{"train_examples": 90422, "image_size": 96, "crop_scale_min": 1, "translate": 0.06, "num_classes": 9, "drop_path": 0.05, "depths": [2, 4, 2], "kernel_size": 3, "grad_clip": 1.0, "adamw_weight_decay_other_params": 0}
Rows from block 2, named by matrix and row number. Rows with one number belong to one channel. Each number is 128 + 32 x the weight over its row's rms, rounded and kept within 0 to 255. All counts start at 0. Numbers have three digits each. After the name is the row's rms in percent of the matrix's.
# convs0: first 3x3 conv, stride 2 (model.blocks.2.convs.0.weight, 256x128x3x3), inputs 115-119, a 3x3 kernel for each
# convs1: second 3x3 conv (model.blocks.2.convs.1.weight, 256x256x3x3, transposed), outputs 115-119, a 3x3 kernel for each
convs0.15 099:136168164159117187086119126105120084127122143134116141059167165080183206064134192105122127132150204097094132107076168106084141101078155
convs1.15 101:117121118164169132144155105139150133108106084044059120156138141139163187163221181128176148123154174160090140136140119145108104143101063
convs0.16 101:158141152152119043095171203172146093090123153075157152070141195120122163129134093162178143104137163087119184144117113147130126135192209
convs1.16 113:145117208120141172116128080142127090161100077179085094092137120093083100148102141141184130033127092107102131134158116137116109186074111
convs0.17 096:134153135125138103129134109093128154134134151160144095117093151132116110143125137091115086180167156146131146127134168178155123129125081
convs1.17 097:158121154146117110133153158178135130144157141148095097113153116112134101122125090087182124149172132162182152151125090138117104163112141
convs0.18 105:132164182132178154046102158116153131118125136140132118119056117122095183176074116119129118120142130152159109137126139130163218127134147
convs1.18 095:092130111100108146098149159171167186112181157132160141156114058081115077060078071085166172079105188126118096099158158125124113139138088
convs0.19 098:128157087149121066149172088148111126150104120147158133138100131153143148142140189121120088151129141148093109133188130176183196159162190
convs1.19 094:157101132091126159091114089130169162135161145124145141119125100089090124112121138127062156165126170102157135139189152122138113080122060
convs0.20 099:157199138136096120098096148135087144093117105075168126161065135073147118129199115136072120134101103056093117181136104136099091109106124
convs1.20 093:131163119146140127200160149095100119046063067093113088184146150112136136093096112090131179120107092095124156120140085110113110122145080
convs0.21 102:115150112104085127188160154146114098154138089160137130155144147120143073110179092111153104130109093161178178136146113147140160120103095
convs1.21 100:104137058135171103119120135150078090120134117154125121069107099133124128118124156101148124167099154169135118190115095096116075139106073
convs0.22 101:082082113161154113168151109116093109141122116136114116125112101103128095151102110138139129103149113107130107119146166149145173175157169
convs1.22 107:163105099123132096136113131127122155145164143151123157059080041089080078091096098086137143113120151204109093199132093140108066192087136
convs0.23 104:108128165176130120142099095139115126116121164125123173135115170155137148102096129110158183096102137090121148111124051107116121094118129
convs1.23 115:108123132113155159158156176084105062135095065118098067102122154146148144135102111112196086127195122110140119158112137109088111104152129
convs0.24 099:144170117043110149092114058126098138090108127157150150073180172127132101182121094091165093077136153121178201148098198119065184107118108
convs1.24 090:082145162132114130085075125141133126087080148064094121142137107081119163099143138126174093145128155127141124169120101103157112152155172
convs0.25 105:111126143130138091152149165096070097122104144100106129098090160154119113091131116136104107160170143160143131136145100185144098112135101
convs1.25 120:176101209116138148132165109100130133122129114154127182100097098120111102130099107169114110148177109150144121171081036180120131155131087
convs0.26 100:123105095135146142152165130080116160117123167148149158187126105101151111152124092145119102215130143172148144216134061161174118119184157
convs1.26 111:109096084166181217089090138092103129113097155160136160126094126164102158163142176114106133229108077060141127135121114110128090110121137
convs0.27 101:103082108117101068152166177104129097139130123161151116089152072085243123063114209098113075095163162114117078158137150087096172077113150
convs1.27 095:112134140122112084165101123115069101112128102104109127115101130136134108090159110081127087143145127148134109175111109107150132069099144
convs0.28 099:196134085117095106151095120136159151142140127138119099092141097123139142081111132142134116129119126114165178138129115069125158145126143
convs1.28 094:150194128202076117122157131101148103106103053112085003119117071129156112157128117165121205142162136128176133156142147152092116117228200
convs0.29 100:079133157094109147096113113141143147120087077119116077174125144139099137105130114118106107108149169108138154085078133116071092147136150
convs1.29 090:121088105130157120152134145170181130150197152147189160094105069126130098097054047104111098171180171120099151126098092142102133137140130
convs0.30 099:104103071164145140180137172108107124164112141169127134157142189160112150114156145109108134139103137100119141116145149119175139136115125
convs1.30 104:102123142148135144082122164100157112104155137109111173095099069128126117074089087126130132195108141152145154123118087167178092174098172
convs0.31 108:140182137141089138156131112120121133141100106092122110165167000049129192141042122136123145152118118069149154120149138123123124138077096
convs1.31 110:118179152169181119141106117107095137146138188142137130107113105129113100128113161148145088120163081090133122124032164143135159101105144
convs0.32 098:094109093134128112122091133115129161101118144141096148129149180134133076121134132115132100134137191096065100092133095113122140168130138
convs1.32 082:117077157156078155038143129107103152100079135135154132129125167162133182171146160135069096137146121178142169098034096096110097169137187
convs0.33 099:082131165105144171105133171132148128129130130160136098162099139161161115136145149158130113164101071250107121069110164157142136156112138
convs1.33 109:050174173099153155110138120134109153127131110157154097056094122082079093070071073078119116165119090122074081127118095133121109121164129
convs0.34 099:138107145101132080073097133109128118126091120128112132073175176126073117178184134128130114119189144139095169077116112068088149087094175
convs1.34 106:135147162090094114135057161119152187118127162100091086170185173186199164196164150124131097121104116162109115102056101123159107080101115
convs0.35 093:073092122109084067141094065100097106134094105147059052128185140106112200068108118128095107130092112104104130142146141178114094127149088
convs1.35 090:168117094158126158109134130120097094126034083089074115130133111128174134146140129120108106141112104187096154141112149135152116119150143
convs0.36 100:136145162140130110129136136120167136146163167139149145148143150131136130138125122135104080119114148098119112145164158103154139164170133
convs1.36 121:210173119171102118185121110068073069075053095086072109124138159088129173113152158122091131115080101163171135132078099123131090140086116
convs0.37 098:113044056087022018129139154111093099093127122111151145101097099100154162176165149116106128155120087165157090119145155110079151158127130
convs1.37 102:127120177131151155108140070162142121136060086120019086140128113184108130114128185144088082137179125101124099142086121152128097126149085
convs0.38 100:097089166061092105101124074146140093128151140136147146153071061092136028072127125140140160123151123111124082101102117098153141117146078
convs1.38 079:123148155097107122138125093173157078144096028101028000195110144196157109171160168165120160167139156155183153109128149136065133135188118
convs0.39 098:065086159075091074136118181164160137122135120141127139121072159093131087097129096139165181149135095116109138121199197143155114114130068
convs1.39 076:125127136143078126093124113049068101121103112156154124131115096137082082150100091116106115189117127106178152130088125075200159108144122
convs0.40 108:143068085127064082114049065134175111163135148156132149098130057140139114216103126118117144163101093112091108159121119106083132102122133
convs1.40 112:131146061194086068135124143167143153141140127117095137103089061146096093099089056098075120061072105103126119115117104150165132132130092
convs0.41 096:119092133148159175143115116083129111094132132093104076075140124094080093107129109109132082095084106043114127138134130125105122058113110
convs1.41 092:130142139113097093116179151081148146126162140191206244185161197176135134171097099151139151092134118144140140136145148165155072209162128
convs0.42 103:109111116139159104112116096106127155093092098085099124109081129141111119207168109094103182123068085114087101106144132129147183125121148
convs1.42 093:079120141139078084104114146130161151131162164144150153089126079088070110129104082140159112129084104121157128080163045113106127123107109
convs0.43 101:109108150137108164168164172148103134169131135135109077138075145150099152165166185097138160185147124141127133138123117136126132110140122
convs1.43 099:107140126133114148142149095095089158124119158166152155150157186142131153218207172146128145086125105054091137184129146092077128174108161
convs0.44 096:095113124073129153090141122093146135118136111071055083117185134113174097098148131116182158174165138111111140096117117130115171065063129
convs1.44 085:104052106122105163165151117153156119186107098157130117102135137133139142194138166062166118115127178098162133176163120102112161082120151
convs0.45 102:152136131133172139121132191160135085134176169098146191123136119044144184138147121128154168121143128125095108098127110107140151090115150
convs1.45 109:075122129110156146151102099156082050110105130110111110100143196160129115108129099124103161107148105058127132133162191144142146126073091
convs0.46 100:113095147125094140181126114143152127147133121128169154166097159187141172114072075171122119090093086106165102156165161130102133144109149
convs1.46 109:189156129175086190181156098185187128174120063178089087126139113109153093114130093130182135104192125136091123113128159116166144139123152
convs0.47 101:141151115086120115094138148155115149148131150116117151148099089108094110120083105182138140133126147112076109156187232184155187121089175
convs1.47 096:124131144090173122103130066119173156141237162112170142152153173128161129146150155157099123109148173088140116110131147095134202090177153
convs0.48 099:154125069179178085140163053106096181118123158113135136083077129078121113077087161135153101127093157093124109116089124109155113100113124
convs1.48 111:132167146172135115127128134093098158093053119104081123127195162189181184152205149151120127150128122083100084132137056154168107071109104
convs0.49 101:122135109106127165134131121150138186151120122106084119094107048160117089110102108143133138156114135162097110107089128139135146118118166
convs1.49 080:157087189080096128130095132124156135136169167120111103149163137197177215159190143125116148121143064074090120150146162084099200116149135
convs0.50 103:112185186081084167082129159157132119113080119121083143129136117149144150150157086126134143190122058111122162102136150114128133094108124
convs1.50 097:115126142136113137134101061113111089060104091107050087126120061129123116196151072142114082125101073172121174125066131121108125121151185
convs0.51 106:131120118095084074099161113131110126116095123148119116202092065093152110144115191117076088134125091128191119155151091171149093205168091
convs1.51 098:148146120143105125115114135126109116127083088137083133135114155141143088160206134059117132095092100130175142095159128129125114132135150
convs0.52 102:058089089100105087110133120174131156171147108133143101117153133104108120141178182194168147170167142115117094150163140146168125103146126
convs1.52 108:134129145145076042109087132135148137129148173156157115135106126128126118123103110081118141107131162102094089117145089104105080108174174
convs0.53 099:128160167087134138073140203124172164123168170142126204128085075156167128127173103102085103121132130107125116149160116180139114119154116
convs1.53 080:126114082075090136114162120113159178109143114113116102152148170111132102150113151102110045141133122057139107089138151144094170074106065
convs0.54 099:084066117109142143152173114103109131111107113087077096124114131142102100115120143136105121132148150070123093104122133173087063173170153
convs1.54 101:110074150161096122215109115057142099141109099112106097116111166154119201211133138123079065139137103163181107100104153080071141189151171
convs0.55 097:141140171147123098102099117179159170157131163115146184174118136145087129130142151109138134103155166104104102175107133155102097173128147
convs1.55 090:182150146205132162157163145204148169182142098180120089104145145095157122143168077125126177126176125117201094140094115081117119157111076
convs0.56 103:191154109180097052157112101131123117091136128138146142098078088147118160151089137085108153095203176106189175096159201092109152134062090
convs1.56 105:104130059108088127149202075140113087138117095118144126140123158133062108171100117096122073130137080121175160140136124126146197143150159
convs0.57 100:119084107116125156108162144116132148107120089130096097127094135152192205151150177129155152131117094124116100091111120117139180173255172
convs1.57 094:137073114151102121118114132170193108182207199132111151106121132193209199195215201150161160086208162170168092150113119139198126158162089
convs0.58 104:082113145119103145122086109128131106123112121132100110104089086102115143171179112142146109140198123183117108106161190138133131139117154
convs1.58 126:142154129170116121141129131051144097104127120113092138158162165169200171106119179113147139142136110107097097093109089140138109127117159
convs0.59 100:146128108113122068132150154107137126095116122110118097101121199055099102105116141078084123149182242230212141140122208141170107100075055
convs1.59 096:080101104167131117060101153165116129143145146187167206163164175184189186187248163089175119107146065153125156135116163161115138129127088
convs0.60 098:078061129084089157099144245100126118146107123149113125068161121183156162101105149103083132128144110152100048087142073142190111121087070
convs1.60 105:115105183132105149113104170087104194154161224154195187162161140127175100100141096067172166129120178135113148142080094166124099116199097
convs0.61 098:093123110140151190111098188116153185104096115099076047104135148113096143127137149127154131152098070224172117147136173144142121110106066
convs1.61 097:068130172065110114130100096107124146132153137141177130118144185095136131092114088142127098121164132003112147185133124154126203118119149
convs0.62 101:103121141139072097135184126144148145129161185111173151167107138095116120129139096122169165172162117162097098121141145157133175101151140
convs1.62 095:122194073114063120108143133117126134094116064140076092150129143158171170175166181155058144127129165120173176114129156158091158095123127
convs0.63 103:153137098096195162065135206108165145080127168090087097075147092090139111146148095094146154100116120117134124123116139208132136136108156
convs1.63 124:114119117225190183121128155143125095179137097126118142103093111120095132124104100115132124127126170063128068119158090076109131118128153
convs0.64 102:149089103137110100160154142149156158139152143141146122100128127148110144070107098102114147123148123083129133147101141131130162093129133
convs1.64 119:147115103137143088148097135095091110100105136101185167107159162142127126157164160109125108124087118121110122188088088132147114100065126
convs0.65 098:150154148113133102130163173125137038141127062134126132111118143112109073116090104120087115074085099109118104161123078147060124108044157
convs1.65 082:093120071128131155111119082134141125089120121138134140089123088075084106076143090095141097091159144129060178125124188079124055086139103
convs0.66 102:095106180105120172123168161159148144148133148133130126145126103081138185182182136181128108136129115084121098118105115143093115114079102
convs1.66 103:136086085095055116125139134033125118090127076088124073197124176158165133157180167091140115108111097100165127160093133141100119115125170
convs0.67 101:113150125143103110099093158158121091130112080140115109095119122136144122131127101168076122161125101136094109140153113201131079119114100
convs1.67 107:115158117180115133090099062169135145159145131127077121112144128128141125100108103085074154146108080135112155106056105068129111115170169
convs0.68 100:118051129072084161070079088102120144106131144121137151157101167101150155117109119102083147126115137142107117066094086140104098150159113
convs1.68 086:163110164120123155118102198108146087161101105147097078107083108121095149155119109099151140143180122155145150124100148144136102159156173
convs0.69 098:180166128123113099156153118145159122119095082149108129142129090111127102171146163165131143126120109123108101119107159138118158112130138
convs1.69 081:128166127115139127143106094147160127146152210170178196123117167118106111151105093193153138178166142072140094145126153151121119171168138
convs0.70 102:175151099150115089142082137104122135154154147141121156187197086118239070163157152126139123110117099125157096117130127078104106127125112
convs1.70 096:128136100122027062099089082120155217080146165145109105177175227170169185134174209138156116122117079064108088105088109099065127104117169
convs0.71 099:097103098182119157125073130131094124118126153162199204135107114149125114139090119118165144118191217162136118167104120132122118143120106
convs1.71 100:167111125094099122065089120171161136148122127103059129108118144109122108098125077121158089108153158103141131100137112132084120141125091
convs0.72 101:140093098178148059140129078154129120145130102162143104093105158070137101137148126115192165112131179125137114112098134123080113128110163
convs1.72 109:168108122147117097156094143119130176143146153080142149053131141096167174111153103126126168108166147149151099145093111125177152141111134
convs0.73 099:086127126115141157119117116078151171118151137104082080117106174099166198112079121180147126150154078108141064115122139131095112122134110
convs1.73 101:184121135166106144168137151127174107117169156131130148159144107152159148157176106065142087136175157170196108186098176098135138140114154
convs0.74 104:142140111047116128101138154156122140158133112163145112131144093179153133149237127103144153130160129112127079107089083177148134136111116
convs1.74 102:123164104111117174228144088153130122064144124128114091121134150110080106070099116143164139102119172088122171165145113187113105116166095
convs0.75 099:140144147096127148107158163152132136107100120147075133088068170192081138149196103105138101126084106130095142087126120117093103109169158
convs1.75 099:150111170166163156087094150120135116068123108119121078066114142133091162169130131118094067147153100166179156090092112132136111142128157
convs0.76 101:152173122176168147151124099134111108164120114141118111103195179138183124158128082108141151162144100130193145141136155145152193123095106
convs1.76 123:116165113153144161110052179120123111136087124122163108155115138159157179114092123121082116121134098095090104136113101087138112130089181
convs0.77 096:131133118097125139059083121113148112110155125150179166121097090094090068134102142157155086089118094110105131194209214152183131128148064
convs1.77 100:178107159131179103136220143181192183204141120163150092120086095069108082065069055090115151132105114166148164138133117147115159164092088
convs0.78 101:188135117175113108165110125090137135087162174103170116094139093124181143194167074142095128151163098101130079127114106065090166137152142
convs1.78 105:085157092155059071115146161100090183074093160108129179158127186123106143119134157139134098093133122108141133123053093134177135131118123
convs0.79 098:189147148139125090063077098133159149083105156089128129125155101118110132149123093180168182151149143178159129163153131127158152108135130
convs1.79 095:132080166149149117135124133159175096153066064176129121119142110124090113097131125108169125114188128147092157168158137083172052155169206
convs0.80 100:073118153102124088159188129131129125105132148094133151128089108101138134154255199105144110118156080136072052116172155152137085098115210
convs1.80 118:119133139141177145131148181078081164159187242151198179107105121159129180104133120091103138110139137141089145148116084154116117104154128
convs0.81 101:097117124123117141165101057130141118118079081136088088067155140039199153118115135156194158154143133146191190135138162109091250100157250
convs1.81 111:103140088169172125167114175122149089111177110115178104117117145142110098159166138074129120080111169113116104098100099137076093093093101
convs0.82 103:153045099058051175067081099119127208129128171166151136158162095115070089107114111121132148188105138125139145164105121092095120117100138
convs1.82 096:145189139162074118050133130155117188138104196153089173142099113178143129145117129178099121111077112148121160094116089131087111111172134
convs0.83 096:093110107099153181094085143081113132125103132154071080068096067133145137116115066162144094104149192107086102144149157111164132138172171
convs1.83 100:100157161153086169175121139178131125203153141139102164126124088096177123079118079086160165117105119178132108093128095074124139104110107
convs0.84 102:136132077116101089164131117134062085144165123093184141079084077143135038090161184169215135093090178161166065071070082157140067127155230
convs1.84 102:156095089134102071140138091144091107084152115161168175122150162155163159153152157123121067139126103128155148114156116189152134150163141
convs0.85 102:152160168170112094115104120128112097135137116121112137158144143182108110132086094140140129148130104138129088160158151092116131099105092
convs1.85 114:119143083134113087186179117088085121164131156191147183106115121152163156136139196130095096071133119130137133147163100114154089132040068
convs0.86 101:134137126113130122156185154114083134152094118161100111115114125114142124175154131077115109125126088126165060113114113108121196144155133
convs1.86 095:096098123120098109129140143124140187117112188131186178128136114134120159120154156150132116194093100093062135165205108114215123094092121
convs0.87 104:113126138080116155101138134145128120166117089156138101125121140118130060147122089163135165157121155135175134065126137082146160142134183
convs1.87 118:146176137215089149135139135201160138195107061138095049097117097102108099128118125143137127079134118110154092098132143136115121149131108
convs0.88 106:141167174133102145140118087137109115155167117078130120080173089155143168225131192154146100147162116100128077098171179078087141143114163
convs1.88 083:124125160068189106140121053164143176103105123157115101162145146142169148146142164124110145164094080062133131130163161163098124193119195
convs0.89 101:151115090130085063124133073096131122082145091125149074114113086131164106162103098139143189110067124108190174135096140072143232133193088
convs1.89 088:131141121143122121084149111106149090097154141154139145125142150130138150142158166140143086107135100091143101123142134121120150078136179
convs0.90 100:131092116161109127173185123145117119128140128160148178171160154157080058140065109116085124131114113119132099135150179131100123119108104
convs1.90 085:143087086120123153123089148159120118118130168101145147125094114122081128162102131137102090204088098111163085128203080066119246142088116
convs0.91 102:080097069126111125140130100113092172122104129136089106069111158128106145109110110107160164116130133130106082181157177153141189142091142
convs1.91 111:121134102118137099066113107075083126053077092103086127086095101189200171145222164124129134115184165070117075137065094123072076172134130
convs0.92 101:105115174073148170118103074139137114146107093146102090124137107174137159121118114140104103151132114119134132140105101166171168163109130
convs1.92 098:134111113102167097171063107100171164144137143162138073118147152164135114170130074164139128131085168094155133155113111108140110099062124
convs0.93 102:119105104103107119081119124127085072143135115138115100161163092153176146174175194101094073130151132196150127118098099134112146137209172
convs1.93 112:146208187131093093117090085109070125094132109134135117041060071077055085072070089126065175136117146123109119164095103117131084097154076
convs0.94 101:142144152100105123107140175106148126106146181094149178142200106126120099095126127156106084147113133152191119087138157086161143148126105
convs1.94 118:069071128063173160084160131139160137105138133156185146118131129121076097139149135133109152104113151034108178106164099148113177087118117
convs0.95 097:123122093103120090107151114171157101146164106153145107136158127121127133162126187134096107125103154125105130120126106145139116168142122
convs1.95 096:060123062104124084101062100097058124083106069118115111081109078091100074108088096104109125125124116114105130199069118137106119118133121
convs0.96 103:092120125128088101173138149138110100086086113112114152094155139079109189138109169134126174139092128124082122181140125154085085208133086
convs1.96 106:138118091118167117105082177107099181098083149102118127114077150138087068116104126110127148131090132171176106109079109116112137099116109
convs0.97 104:111160160109173169139137158128146138139153157167130138221069149131135063015128148081096147174101134125176178133108152157184116128173088
convs1.97 101:130107162159166130113119142164113117104118111133131130119080127142111139199128122072098074162082081117152079095143129143119144084161144
convs0.98 104:058136178099161187107141186120113095106121088144126081185151102176153128144116102181114134130109113113077110136113110104064066128104092
convs1.98 120:127150149124142154173097139108077105110088113131126105143115166128131144145149169151156166101148176118125168148162123191122167086144151
convs0.99 099:124118114105155208140122172099104149126127171187127076094086082093136116106122103063112126127115126161090068106118087124155093148142069
convs1.99 092:134100137086096051145182154148129126190120122134149094135099149127095111108149075173125136170143107092191108098106073128160167191109146
convs0.100 099:117108127118081082158199172123102137152156174105205172124183208159135159095071081084106131131153141144191140161143126086124116099140122
convs1.100 120:092096125142065082159189101130112092136157087116129148128144121165112079120104100118171140127122113108079106103124096115061069135113098
convs0.101 095:058126118096166113064131119118169255128155176118096185131109126090081115135146094150156151136115161177114144164165121128209159104169230
convs1.101 093:140148195129140135111112146100174120133177122119196135133052063126073097123099103116108117189138138127147125112156132132129174132132128
convs0.102 102:106142127076148111088133122164114152112120138103116139125121119072135117097070144141139152098066087104071080143145113129147149127071118
convs1.102 091:164078144125142142098109106149118190109116156109119119082059049040044041063052050126076143139096152105102178108182126093121140166113071
convs0.103 096:090122131152117128150123134158106103162125113138173137114135158137136148111165119110112113115146087112122092065123111100118137201193159
convs1.103 097:106187206160194079132197166154115128126133094129178124116136109111074151093119105151133117095171170106089140145119108124120122095154120
convs0.104 101:110136069136190118093148110135127132125099092104057084136147140155139142095182135106136135195212200119070212159156175115055145140026151
convs1.104 101:114187157084173144139126167091101173126140150150179161177205185167172177161175191117114195178115169096074104157164119077195150080097086
convs0.105 101:073079094112145130125152082082109075128124132129095130156125157191154139177135116140147166147136102168135120212145166138139120133146157
convs1.105 094:132123177168131155128124128148116083151119119082104139115178075165173188113143170150131145145140135113122107098130139103136154104063069
convs0.106 104:146139124121112162132136134134102078148118109113105099125133113098104109136147108155140143163133136150190148181190142174165164176201187
convs1.106 115:141155161139119120112094095125167104151185135129134125135162137114101120117111144134114122125102099182183118122119108127116102169127143
convs0.107 097:086083100092072132091069124100119121105098110116144125177139130212165147202112117202124157127116090129185152084130161173160126101145134
convs1.107 115:091140118149124131102096150142139168115098090061047060099129178155150162168139194132127117148066142146137085147124124149157100132075084
convs0.108 108:097098178079089156117101166115116104097128123115143152058083171107118157085075184152121105129123166152110099124122121099148114083095104
convs1.108 110:204139167171127146108118169104120094142151175125129125085087082130155125128162105112111111165085070133147092096070093112155198115115077
convs0.109 095:082140090100100097092140155128097126137122123132105101086104070157121096127038093153147095108074109097142150140135132123139175178169152
convs1.109 092:143157119164087127112155096044039112081074117124173186150099150161116143210148148109114125102108119110110110097079113118085096126117118
convs0.110 100:184141142090120099092106104134131144163132171185147130167073182159075140053105124153148156101098155196222080060114130127214139075181215
convs1.110 091:140166109144073075090119102154101119119110112172159174132124153154068140131164172148112102218108065112143135090168076160136148112133135
convs0.111 100:063106141085119122118169168121112091115116093113105119074145120149060070211169081130091070125137108079128157141121092103158141135163143
convs1.111 088:168140131105107074100101101124150096130182106114108070127148146134163189168166171158088102078113082069146144105076123102134126149141142
convs0.112 095:132076130127102114182146088140153168115105169125100117160137116119061056126096144087120154119075117151157162078108141120124214088103160
convs1.112 093:103031062115183196148183059107149089151144126119172164170158141110078138063109097121122114115144108055132139141175113096131119110112116
convs0.113 101:173181145095093096127096114112152141137119136143105104112120121131141134085078100126121141123109102125141162135122105085135148105107130
convs1.113 093:105065218157142154136095113165101049134026024190106050106143134133128109090135139069179147124191183138026158132204143131176096173139202
convs0.114 101:151119100141094113144095096114129142117158169119149156156118108101183183069108115119127127098167145106166127123067135106140164117138132
convs1.114 102:085089081111141099079073107130146143123116105069104140166148149187171133130117122068097143149145148091089087126095097131137157111173175
convs0.115 099:131122124101100182083114153113096103106108098149107093138173136163059157109111173096159130149149116072094150133152111115136158119156181
convs1.115 105:138153159144089152128130131165218139167184113156186104123121129093138092107141086111202191137113160163158062111137097127174075133140050
convs0.116 099:174202050154139088069117147153157136117123106111099105129111050101135112161129094138150086104091115127113118128160115128159142095081121
convs1.116 076:117167148152129146161136136151154116137164101197164142119129117128105074089133078106128203139133091146101103081110118154134175087168204
convs0.117 098:128145157147204131136111078141163118149132087148145096139153090204097103170119099080096112100090155109139135062124082103096113077091135
convs1.117 104:184091073152118087140121146140090066133111158145115133101095079091141133081147091052145119156159173144059161127088137050108101134204092
convs0.118 098:101086146133124134116117156121121112156135120156111126156147143164166132119106057151143136146154161041058150183121140146180163186210213
convs1.118 098:090075083100183094133078131109144099103189142138134125108139121207159135137146169098152111107106168094156136122111136176080162129165091
convs0.119 096:121142167128139125107123108133135094132135077088114139071120132095181077160129176070085055105129094070081116082079145064099154083092102
convs1.119 091:133093104138154159149153148174179175163129149157107124129148170147163194117154167135141101114162120141081104106160130122178133108150164
convs0.120 096:104125198065118185088124126161121105133113090093111140128069092150059156076121197129113185159119123211127125178158065160210039132223100
convs1.120 100:100159160137142105066079159121059120093064136175144154070167147142220178127207166107196183198122135081127148148094132184152092139161129
convs0.121 100:108155098126136091094116116098114152109090115122095066058134097106144124063087116242153094132121126113225227149097101113119194229166157
convs1.121 099:205164086134160103145104139086095141116105101120125124206160179180192164177152193127124074113168145105119168117164105144159111149089125
convs0.122 097:105069097095168116141144081109141119134135139133119118132165185120142137104116099149123076118137131092120132116132087143164127122105096
convs1.122 091:132055125079122080138136095133128084129176155120135090132119122117111140146173133109092116104070143106149118169054129173146163130128171
convs0.123 098:165152072129155069107074017170155141118142144127127160097108168057114168121093154135095123107132141099149169063101094064097117081131159
convs1.123 110:180166089153088154175139114129132157152106121102099142183169163116139135144124114150133161099140118102072105137078102141127154112174145
convs0.124 105:171144081150177103137185129117139105157150107134143123150078159106074129114077121171179131124138119139111143084164171087132134138107124
convs1.124 112:106195103159150130116108197124148053181133127176131113157125118116114127113140162081105160086092129148106124168138075135129099144084119
convs0.125 097:098077115129099103153146126078111132096133136113156189132156065119120118129116178099173181126189205179130128165155168172179166143122152
convs1.125 092:169127148125131139097109147195198167157104121124098137169147170137107121139150136083143119157121134204191139164107072146125144164119162
convs0.126 102:068067092106142137210175215153130141189155149144143151108124124122139118143160168153128156151166186126139122158129126161166151106098107
convs1.126 095:134115098168122100074090085159182123162228223126137142122149126163166150131155121123098167110165121129156078063068162137143117145117106
convs0.127 103:145135148109140136132149137131120085143168155116165140126164122125150141167102071135158105095068115177086126121073119215119170143085126
convs1.127 094:104138147112144136145106098113142163165162139169189163107143170158165117179139143091121133136094141069121136133142076117151153132157107
convs0.128 101:174142186120118153135092172106113122075068120061060119096108097105114102141128115110124084075079098152112118152090149147111113167129121
convs1.128 114:075119097118150173131181179000014078019084170044159255136142150115129143139108148126105102133093119118112084176118121132088110146123079
convs0.129 097:147164125086102138112125135142136092121138114143111109164145129111144158068125131142144128133137155153226188130116139107122179153180216
convs1.129 104:160156121144178162111086174146107115086103103116105085135144152125146195163183206099164100156178147178151126099087083126082149088154087
convs0.130 100:152154136134188147130160116115148185096115154077082106193126150193143080174168111096090112133112147129158119076135187097142194134123147
convs1.130 092:081074116130066090142160138083154149139162185143219229116087097119094152134084139170152170132155103110175100128155143094208155065112183
convs0.131 098:115129118107112146152095143176199174130186156088169120120165177106162143127181203120135141098099120132138129173121120123104119158116112
convs1.131 103:137107180105120167127124115099115125114106079086096083136139133168171158191170172095057163142123138105127139114084141134116125124128161
convs0.132 096:076112060113145102114147095169106096162129121164157111173099109115048102156104153124133120084196183134254105153137176112129127077098109
convs1.132 096:140115088105115129111161127164107146130120157089116186215102163135109059132149106126195117191119140117198100157144129078086195106107149
convs0.133 101:155082102145123096135121113168123123116136106121137104098128095132144084159134116101077125102096090081096128191159118207144143089098140
convs1.133 113:107117131170127143096087113101055102156101134141121123119127122103103110100092093114106148084161182168136088130098146116109166122143114
convs0.134 100:130115089109108051109164102139187142171146145170133153100111159074073165118081045095173169147152156130117095115107189139120184176065136
convs1.134 093:150121134118121143138158091124126157141117135097080094126132108122116134061092100132115124138150136144094106116102185122089091163125161
convs0.135 097:086149136112166161155160113136114086188181203154165180063151117082156188131101148114136109108144101100090111117109113152156125100129160
convs1.135 082:117076153107072136203170165111117153113161157125184182149143104122149128133158150117099104122105124138169115165089089155181177175106102
convs0.136 097:097107111124110116110098107087093091076067101072118106192067096168087137112086128080140075131158114136129146082097127148097076161145149
convs1.136 090:119091139073145146146109118190081091094078079136111100146111134154186171137125122151106074188120083105117106128124144103130076135152168
convs0.137 099:123135155131123105120084068103114131141123083130136115085095098105128145160072072115134131195200130071191163130180087078113172128109081
convs1.137 104:133160107175126099104085131145138121139119136123116089119130160113118166092077145173178140163086151171170105204162114139113156122168188
convs0.138 098:096135110108150151173117082156152113114115079130174114177169232123179168090138179123155122079055124129081106177138140137118125141131095
convs1.138 095:091133099130145095066114120072113136114163148094200145163133107124099117105071100140124171140171184152128124152132095041167123117140129
convs0.139 099:130140107160150135121144118132099122125110116104102115081112134094126136132119098104134081049101063072104092134131130177157185174143138
convs1.139 123:152140148131130171126130130142199134118154090074066017132122144137122117166195157122124119120137141120124115108144149170157138147118095
convs0.140 094:116161151113148143126166145189129172128104127118122108097104125124159102122120078124078097112123147149120113169166119120141146113101088
convs1.140 088:076112141146134192101132140013078108054083155091180214085142127100101136098078114131137104185149148193111138134104121141109087170138086
convs0.141 101:168178162129124135082097142131119147136085110133104100080085094148066106112208148120150136145156140120157126111111133159134117164126199
convs1.141 115:128115123118148118168117079117105111104144142160152152137119147142141148148158164103114094096145111107169183110083083146117129131150135
convs0.142 101:124092101142105124152085108132173164128123143098093113060118131199137134100156164230192164103096143180156108117068127199158091105101146
convs1.142 103:192129166167142100161088127132108154169145113154100137106132179188161145119116085159172111098153161067105105154110063162184095121069077
convs0.143 101:118124167095126128104103085117112063157150080133129162161164145145144173117140129089157184159094133111090167123130090137145112117133081
convs1.143 089:172052115070163101157150076129125050101081098152189162132110097091099133102088165170142116102160113076123125187160106138067088162116195
convs0.144 099:123159206102114136143086086124117132120109169109166207121107146132072123199168173133107134120092086109109079144148114132149118127133170
convs1.144 098:131110129091121127220107171061146123135158147110164169165173149189167147116127124125109165093145173134139111146120163153122190115194168
convs0.145 097:119147139125116109138150149114142113126132107108109136094158153127136092136093086094067087161162153102117130171144147089093105186118113
convs1.145 091:172139182106125135156194081131101103073104057070046069108151039138155130147170154149148079122197235105151163137068143089082121163109185